Rows from block 3 of a small autoregressive pixel model, named by matrix and row number. Rows with one number belong to one neuron. Each number is 128 + 32 x the weight over its row's rms, rounded and kept within 0 to 255. All counts start at 0. Numbers have three digits each.
Before each neuron's rows are labels from the 100 images, of 14976, where the neuron reaches its highest value: "top examples" is what is common among them. Only what is clearly more common there than usual is listed. The data: microscope photos of single blood and bone marrow cells.
# fc1: MLP up (model.blocks.3.mlp.fc1.weight, 768x384), inputs 192-287
# fc2: MLP down (model.blocks.3.mlp.fc2.weight, 384x768, transposed), outputs 192-287

top examples: cell type: eosinophil
fc1.185:128097157217086108128130128190128163159128025095124128085172079169169105145120084128124147163152070057079121128128076128176138102099175061128154107157163128128103120167112128119099066123128066112109148124128138118138121028144128128155126177128128128128111041128017128128064104128159128144
fc2.185:128085128128149130134108126128128144099148186079150128128128128066105182112128188143106160128117163137126107130140155128128057072128128121070128128125057128131128048157108070128163161085118154143153085128097081169146088159205128109041128121128128130152049079133128150163128128133128128078

top examples: smear: peripheral blood
fc1.158:128129172142061119139077145163128128172128172128194129105225145208151076128094128128161000145136107067128128075079137128128154128128143106128149102128194128110141063129148120145119208195159132125043128125128087128144083081190128101186128126128144152167080128134100186146152127145168081099
fc2.158:156120192148186128210131128128159128128099188167128163120124110128137128112084188128145179083073181123108128143120128100128077136116128115202111128160141128159128053073140128103119120035084120139158078194141120079159054117128128128180128128128124183083132040101119159128128128129128159083

top examples: cell type: proerythroblast; cell type: plasma cell
fc1.83:153147186070142152162162128128128099156184095128071128120128132155174152128128221128128128128098190193090164186119128126195128157156128128128128128128135073064079128128128104128130135128157128128128150111128128128128132128206128114138128165152104099128120079164128092144077100090067128091
fc2.83:128075128143157069140128105142128106168134100086114139128128125128106118128153086151090128128255128144104132116101140135201128131128128049128151042128084133101102128066152128185105138128128128128140083082114139058118152050159084128112128162128143114113128128128146118161139134128128128094

top examples: cell type: promyelocyte
fc1.722:174110128128151147138113133128124082076112131140128128146044130128128128128151128104128128163177152147084128109105156141128085088151115178098128204162123159128128128164211116087128127128090106076119168099202128081101106118162144192133128035150097088103123189097127116146128122128111168080
fc2.722:132128142128128070082128128128132128128128128102128160081123159016116164098128128083127154154103142128170087128145089171101128138103126128163128128100097102093129127088089076068181128052127128128192128128097167184119128108122128057163128114104137128130128088139160128128107220075051128100

top examples: cell type: proerythroblast
fc1.689:128117146128107118128128122146102110135074165107128128128201128128128066128128101071128128154156072115128153128063135105169128145169058128107128069183076128125081128128105096123131086112151128134128156144123128052113128128128128111141128191202148128159127090128128075151128100099128138134
fc2.689:110137128108163095103128107128149221161130165128150110101122148114128145151128154128128223151128166128128109128128107118146102128099163122214117128124128197147128207128128188128057146128079128079166080115101128188109164128128128203069102101128109100083128148123128079128113110133121169121

top examples: cell type: eosinophil; cell type: promyelocyte
fc1.736:069092110069089147164117128139120102128128128128128179181128153121088128172149128141188057192106148192138237204129128128086068085169099128204131128128139128089166177128128128128147128122117057128161128128157050128128115055128163128113020113100123092128174140089128080128061132128150130153
fc2.736:201128128122157128102128135142155130073089084130128096117142110095067126160098202128128128128162128189162134121128128198128128058128167087145148128092128159125172156126085165165128094128151159164128117169110158103115138113149114114141168076171096093119133061110128066156172186128128164209

top examples: cell type: segmented neutrophil
fc1.637:107059075122087133143181109119169167046108128098064170161128124142150096117166059128125128054144109128146128182086162140128133149107118128107164093156128170128128128128167179115130128083128078182130117164128150150130128155093187120128073069097106118153128128128128053146154128100093128165
fc2.637:077116180093128128126172129115092128177180128069146122169128143128161200128128201125115128213064174153138128128105120128197128117209087082129091166124128082128128095075128175087120098092057171077128128128128128170128123128135090106164212125128166138107099158128128095128097039175047128148

top examples: cell type: proerythroblast; cell type: blast
fc1.483:166128188136190128095053104069072135128102163102169134110128127030128128151147128075191195128154050161128128060128106128168128086128153112128113158124128107130073148191128156128083128148128128114128077128155128115106153128156131128116103128154136148128150072128135128177128104112122128120
fc2.483:156085128128173184115128118116128128128107166130169128123157145123128111102128118128168105126198152201170111128200128140087128120163070128144128080133163126156138128054054113066122168168133147128141237161189128128128128128156140133214128092026128128116141126107128194140060128136154128107

top examples: cell type: erythroblast
fc1.641:162170128049128140140097175128128102128128150128082157128128167161125164057164128128128120128153156103128128166138170095128128128128098128128136173178128133095212105127161128139130128064128128196114150104068127120095068174083110128168128161105128159172128144128117128114081138128128128128
fc2.641:093128117128128135128146183169128109104163128128130128078131140160122152128105129128102143107088127083104158165124189094128128139131129120128128128156118122099113143119157125142136128145190146171111106148116172158115128128128092142085164119143124123084107128147128085165128138184128098145

top examples: cell type: promyelocyte
fc1.732:151120079089128110128128128068174128091128128128128190132128151194133128128128128112128160144105125128128128128128204051204128128139153128117089128128162140095203161137152128099091150201099128053114128128142188128107037080128128200129128122128130192172200161120120141198128160149136128120
fc2.732:073128175163138182133128170184061146128155128116128189128213078086112186118112143159162130128078104144146058109132073172160130141173098131128125075181085126132091110142061144150141149127064086128128101128117076128128134128152109128128126170078118128196128075128135153140128179128160166136

top examples: cell type: lymphocyte
fc1.642:128136128128141148128128128147167134171190108128128098134115231080172116137079128111102064199142194128128128128128162180109128128210103112128128128128128128124110092087128128178128152166164168083181128128129120187128128128146172077105146113128128196128101188140128059142111128162162086111
fc2.642:128141128169189106096178128113176134082081060121133118128126105181099091167161163128113127159122128130102165128159153178198105127129187128182090128113128116171127142128148128128128098147107128128128057127179132142128166128157081188158144128156103099128151128141160128101128065073072153128

top examples: cell type: segmented neutrophil; smear: peripheral blood
fc1.511:128088128141128118105177179151130069153128128128044136128122128164128128100192128128122162125179128116185128147140233081109191079093095178128128128130126068074128114146185128128068128156128083235128083148128129128157145128081149143117091166146128164087082168185107128084128041096110128128
fc2.511:128128113118128188112128118174057103109128128091100128128164153195117128128089114078124127162212194173100175128166106205141080112128150155128128106128166128128152171154169065128079089085171104090118137110128128136112128122128128156128136128102128119133126128108100116128164128074096128131

top examples: smear: peripheral blood
fc1.385:128162101128095109144128084102158178128122145135063159122120128138134128134128077125137154128128150128091089128080175151131141104128170202193195165087200197117102090128157120201128112128082128143076110076070128128179097128130108128128144128128128128128128128137156126128148099085128128128
fc2.385:118055128104162128128128128168128141128205128115156128189099128133152128128196151103132105128128128128090203184148128126128155094154171126188082201128128126128134106084118156128123128175119146083128154074100095182084158160091128096128128128128128171109128155087128100144189128128128122128

top examples: cell type: lymphocyte
fc1.349:128132111128128116062097128117128128108126118142128119126150136077128128128127097128071121128133171101142133128084109104161128129070128207153080081115206113109159128094128117148169128118154155128118128184128089111204124094180125128129122132184128128213056117128128076194143130122178128128
fc2.349:150153111095133128128220166143086163129128128108111159101021127128082139134128132136143128126128123141128163073128142236176153082128146082082174113140010128128049125128128087128127108103081190128142086128157128189128128145140163128158081128128146128095181125128163128128128185128047128090

top examples: cell type: erythroblast
fc1.740:094096128168151111069128128195119079093128171128131116131137195103128135162162113059128128189181117216169138156140180125128196137176128149162128136106184125128145097148121114128128093085152152128128095128215128085142124185134128102130166152128212223154139132142128128083132174128128162094
fc2.740:085057128130128162117140125147153094083128173158185093128142103087114151126135128071155108131128116127110129157090107105165083160173196172127148116144169115128127128111128150067124103141136142108154085115134134148145117076106138061148187128187134128082128085097149145128173174121069128152

top examples: smear: peripheral blood
fc1.534:164128137136094130128128108142128092143158128128116126092128128204091128128148128107163137127128158083067149128131114058151146188150128128128158086101154127139084086177145128145161144156199081128112063162045148128128093154128087128171128128115128151156128055162128164128118072128107076131
fc2.534:122128130128101079181098142128097142168128149128128096128128128113158107047128182096100120176096128153137161128128160128179069120143128128088078175134150097143128103152095107128128115128108127139128122103126136128116138084128105162167098150071098128128091128166129161134079128083178128092

top examples: cell type: artefact
fc1.205:137128128117141073200131105184128167169071140128128202209128109128158208136121184134127128185128128098128128128125128139157128168136133128122139166128105153128157094183169152128120113063092128153078128128142128128136128096128128135124128205093128128093128156115135103128122128128111175146
fc2.205:183099128137083176155152095128128085187092110071044082067135146116120132128124133150115155063083173128094120128128128171175128119080186039085150169094128128085088107128128092183128095049128128115115128128128145107070128138128154103134141128170125128138169128136178142148100128132106128128

top examples: cell type: promyelocyte
fc1.423:128128096115130128068170128097128127128137128153128143124045139149109128120096120128128128128111114151113100128105054128156128047223165103128128126128128144153106128129128165103097169128122086147062117155131153102130128128182128128133135108183128128128180160147110169200114129128130133132
fc2.423:154097194128187128150066128193161142133167069155128128147215139075156154151128127128075128144143086090128044128128156128128174191046137082120179128128128142101116189182128121154128109129128183128128128114128124172098104128152076166134132128128097100115128128128136106128128093128132128108

top examples: cell type: artefact
fc1.396:239128110059152088135075139128128128118049159090128128128086128197128181156140165112171148128157175128115145088176156115139128128128098113135095101128128185128128172157171134119128123097145111199128173061068128193155120143131131142125128128066064128087128076171183176143137090124158128128
fc2.396:128173106128098174128093128102128093128128128142066138134128128128128110111068094128124196128067143128141128154140128127143128128176102128116156107128192089184128150108142136147158092103128128128111074128038155118128173079128107077128140128156101128070065126145074128128131186194106094110

top examples: cell type: proerythroblast; cell type: promyelocyte
fc1.531:195086170130128128094086076128128113082128154172128118103183125116081115128105135128135079182117128167156150129128066144128135136161172128128128128128195078121128068128100128091160128093088117065166076135140117095087110131165128048094128099128110128144177092128097061148097093067106123144
fc2.531:135128127165064151115165107135128114128128073067140128129128107151085111128133128146149127154128128212055128128152184166236128087160065103169128126143103128155142216128128075098095128163198128128128139199128161128128149128101042128186169118087144128128122128077128164165090188110103128109

top examples: cell type: erythroblast
fc1.719:095139101088128128128128128127128128132162155128185158128182167106154073168167168096118159123128099200216138128107098126051137113128151052128128134153149107037103075165128128128136147128209128151128071101128113136128128174142128142060128128109088197128111128128142128104177126107198128128
fc2.719:128053131079181136192150128089128089199128063114109128128130103113180156090022128128128073160055173103088128123128128128110102174150152128098158123038115176128170150107128099118111113101128128092155163051066137143119111151163128069128193163206148128080224142138186126133127128128102128113

top examples: cell type: segmented neutrophil
fc1.328:126128128102128105128097128145072189128128062111136136109173140034097149168165093168139128128128039112128126083128128128116128110128167128140091128150212100212128154027128170114128068149097128157128128228120132128121106136128164108163153128139128131152107128128061134128166128143094128112
fc2.328:128135128124128161128130177069064040128106128128128093149108097156177113116085165138128195108172128128148192193191128172116128128128128171059128130067128128056163128128128128128109180128134094128128128128142128154128128065128056133110128128128158128131154128110095128128101140124109128111

top examples: smear: peripheral blood; cell type: myeloblast
fc1.408:068143062128090128128067104128042059181164090084128101179082168128126123193159128128104096084152146170162140120128128128122096180128143204133111115079151113128081128144103145090118128099175128055092187075180101128155097128155090121128128128128143128128128041123128076088133149128152068128
fc2.408:163111096069083128128119128148128115128181128138091106128170187142146143123202034196089128128032128128128164128179128126155155107083128128083195170079087145103128111123123128194217167118101137128128180098112128128077234128149128151162128208161115106128155128115132127128128128102125148128

top examples: cell type: eosinophil
fc1.103:138088145079109104128068104142128110141121086094109158183172082124123056128144128131090122137128128194041174157135095128132164165129128128128128128140128128071128204176185166128127141162128128054192215170128146139172128128128173171128128128111078065128128222128186128099155117128149163087
fc2.103:096128128108118122128128133163153121128138130158105160048070076093066143124152180205158128132179128128150128120162127161135131112132128107120145128180105175158173159075127110128160072130110142187120138079084160081160128071128128064171128140085128145128128127128159128070140129094123145157

top examples: smear: peripheral blood; cell type: segmented neutrophil
fc1.383:146120073104090128086128189168128128112128151091128128148128136128095133128155128128080104107128113105072094128108139128131110149127128182128128211128127175128090122165128140147180185128189067083128106128118085096123128064185133186134077128181173163131128142082107102164124060128140156080
fc2.383:050173128121117148128197128128128091154147170128150112116128185205128153113147159128152123090128212167153128103128128128161080128173107090128128128128120082117134181110072089128111145100095126199128119128068168202202128098128041095157128128150128128148066101189138128128115128128158162118

top examples: cell type: artefact
fc1.341:173137177117128128131080128064128128078170128094078128179172156128128128146127187128062132146132128102172101144128144128128122116068086128140079114098079074193178089066105101128128106128082176145088072072128099128144097128163132069070128164097162094128120128164128186137155056081105098080
fc2.341:128025128103128097176156128082126161128128128086128112053059065152146157174144140070107128135113128145128171133128185124087142128150128138143116128128124094128128162128128190052108182151210109128128128128177128128128189081147160175128165147189158128101073141138173128128153119114070128109

top examples: cell type: proerythroblast
fc1.649:116155128141130178079128172128142147128128113097087128115178128192061102133081156128106071128150082134128203086128128147165128127140079165128142085128076128117109128132156132059059128176122128151128128122072153104128128160116128128141130182196128071123128166127128019161128128128128173128
fc2.649:169128128182179103164165109144108128128156168169130217123152134161128146126128074134195149137128070165089125128106128128128070128169166020128156128128109128143128178089148167128089189166152096080128136087099128156128120128167105174074107128162128128166128138128105136102149176152085161128

top examples: cell type: eosinophil
fc1.77:223135146108156150128067125128130144121128204194128116113160108111118128128154170128092114132128064182128128101128085081153144139168138115135153128111153163133108128184128088128128112131099128078191042175179117158107087128076128136128101128154180128128128082128112128164093155108114194149
fc2.77:128158128155128088137186128128069128157159132053149128175128106090111128128071180154119136161147128128167162124122071128139128128128129117129101073114091084140201180128094128128128117174117128173115128128083131128174116142145105085141129202128153106128111169127128138097115128178077128128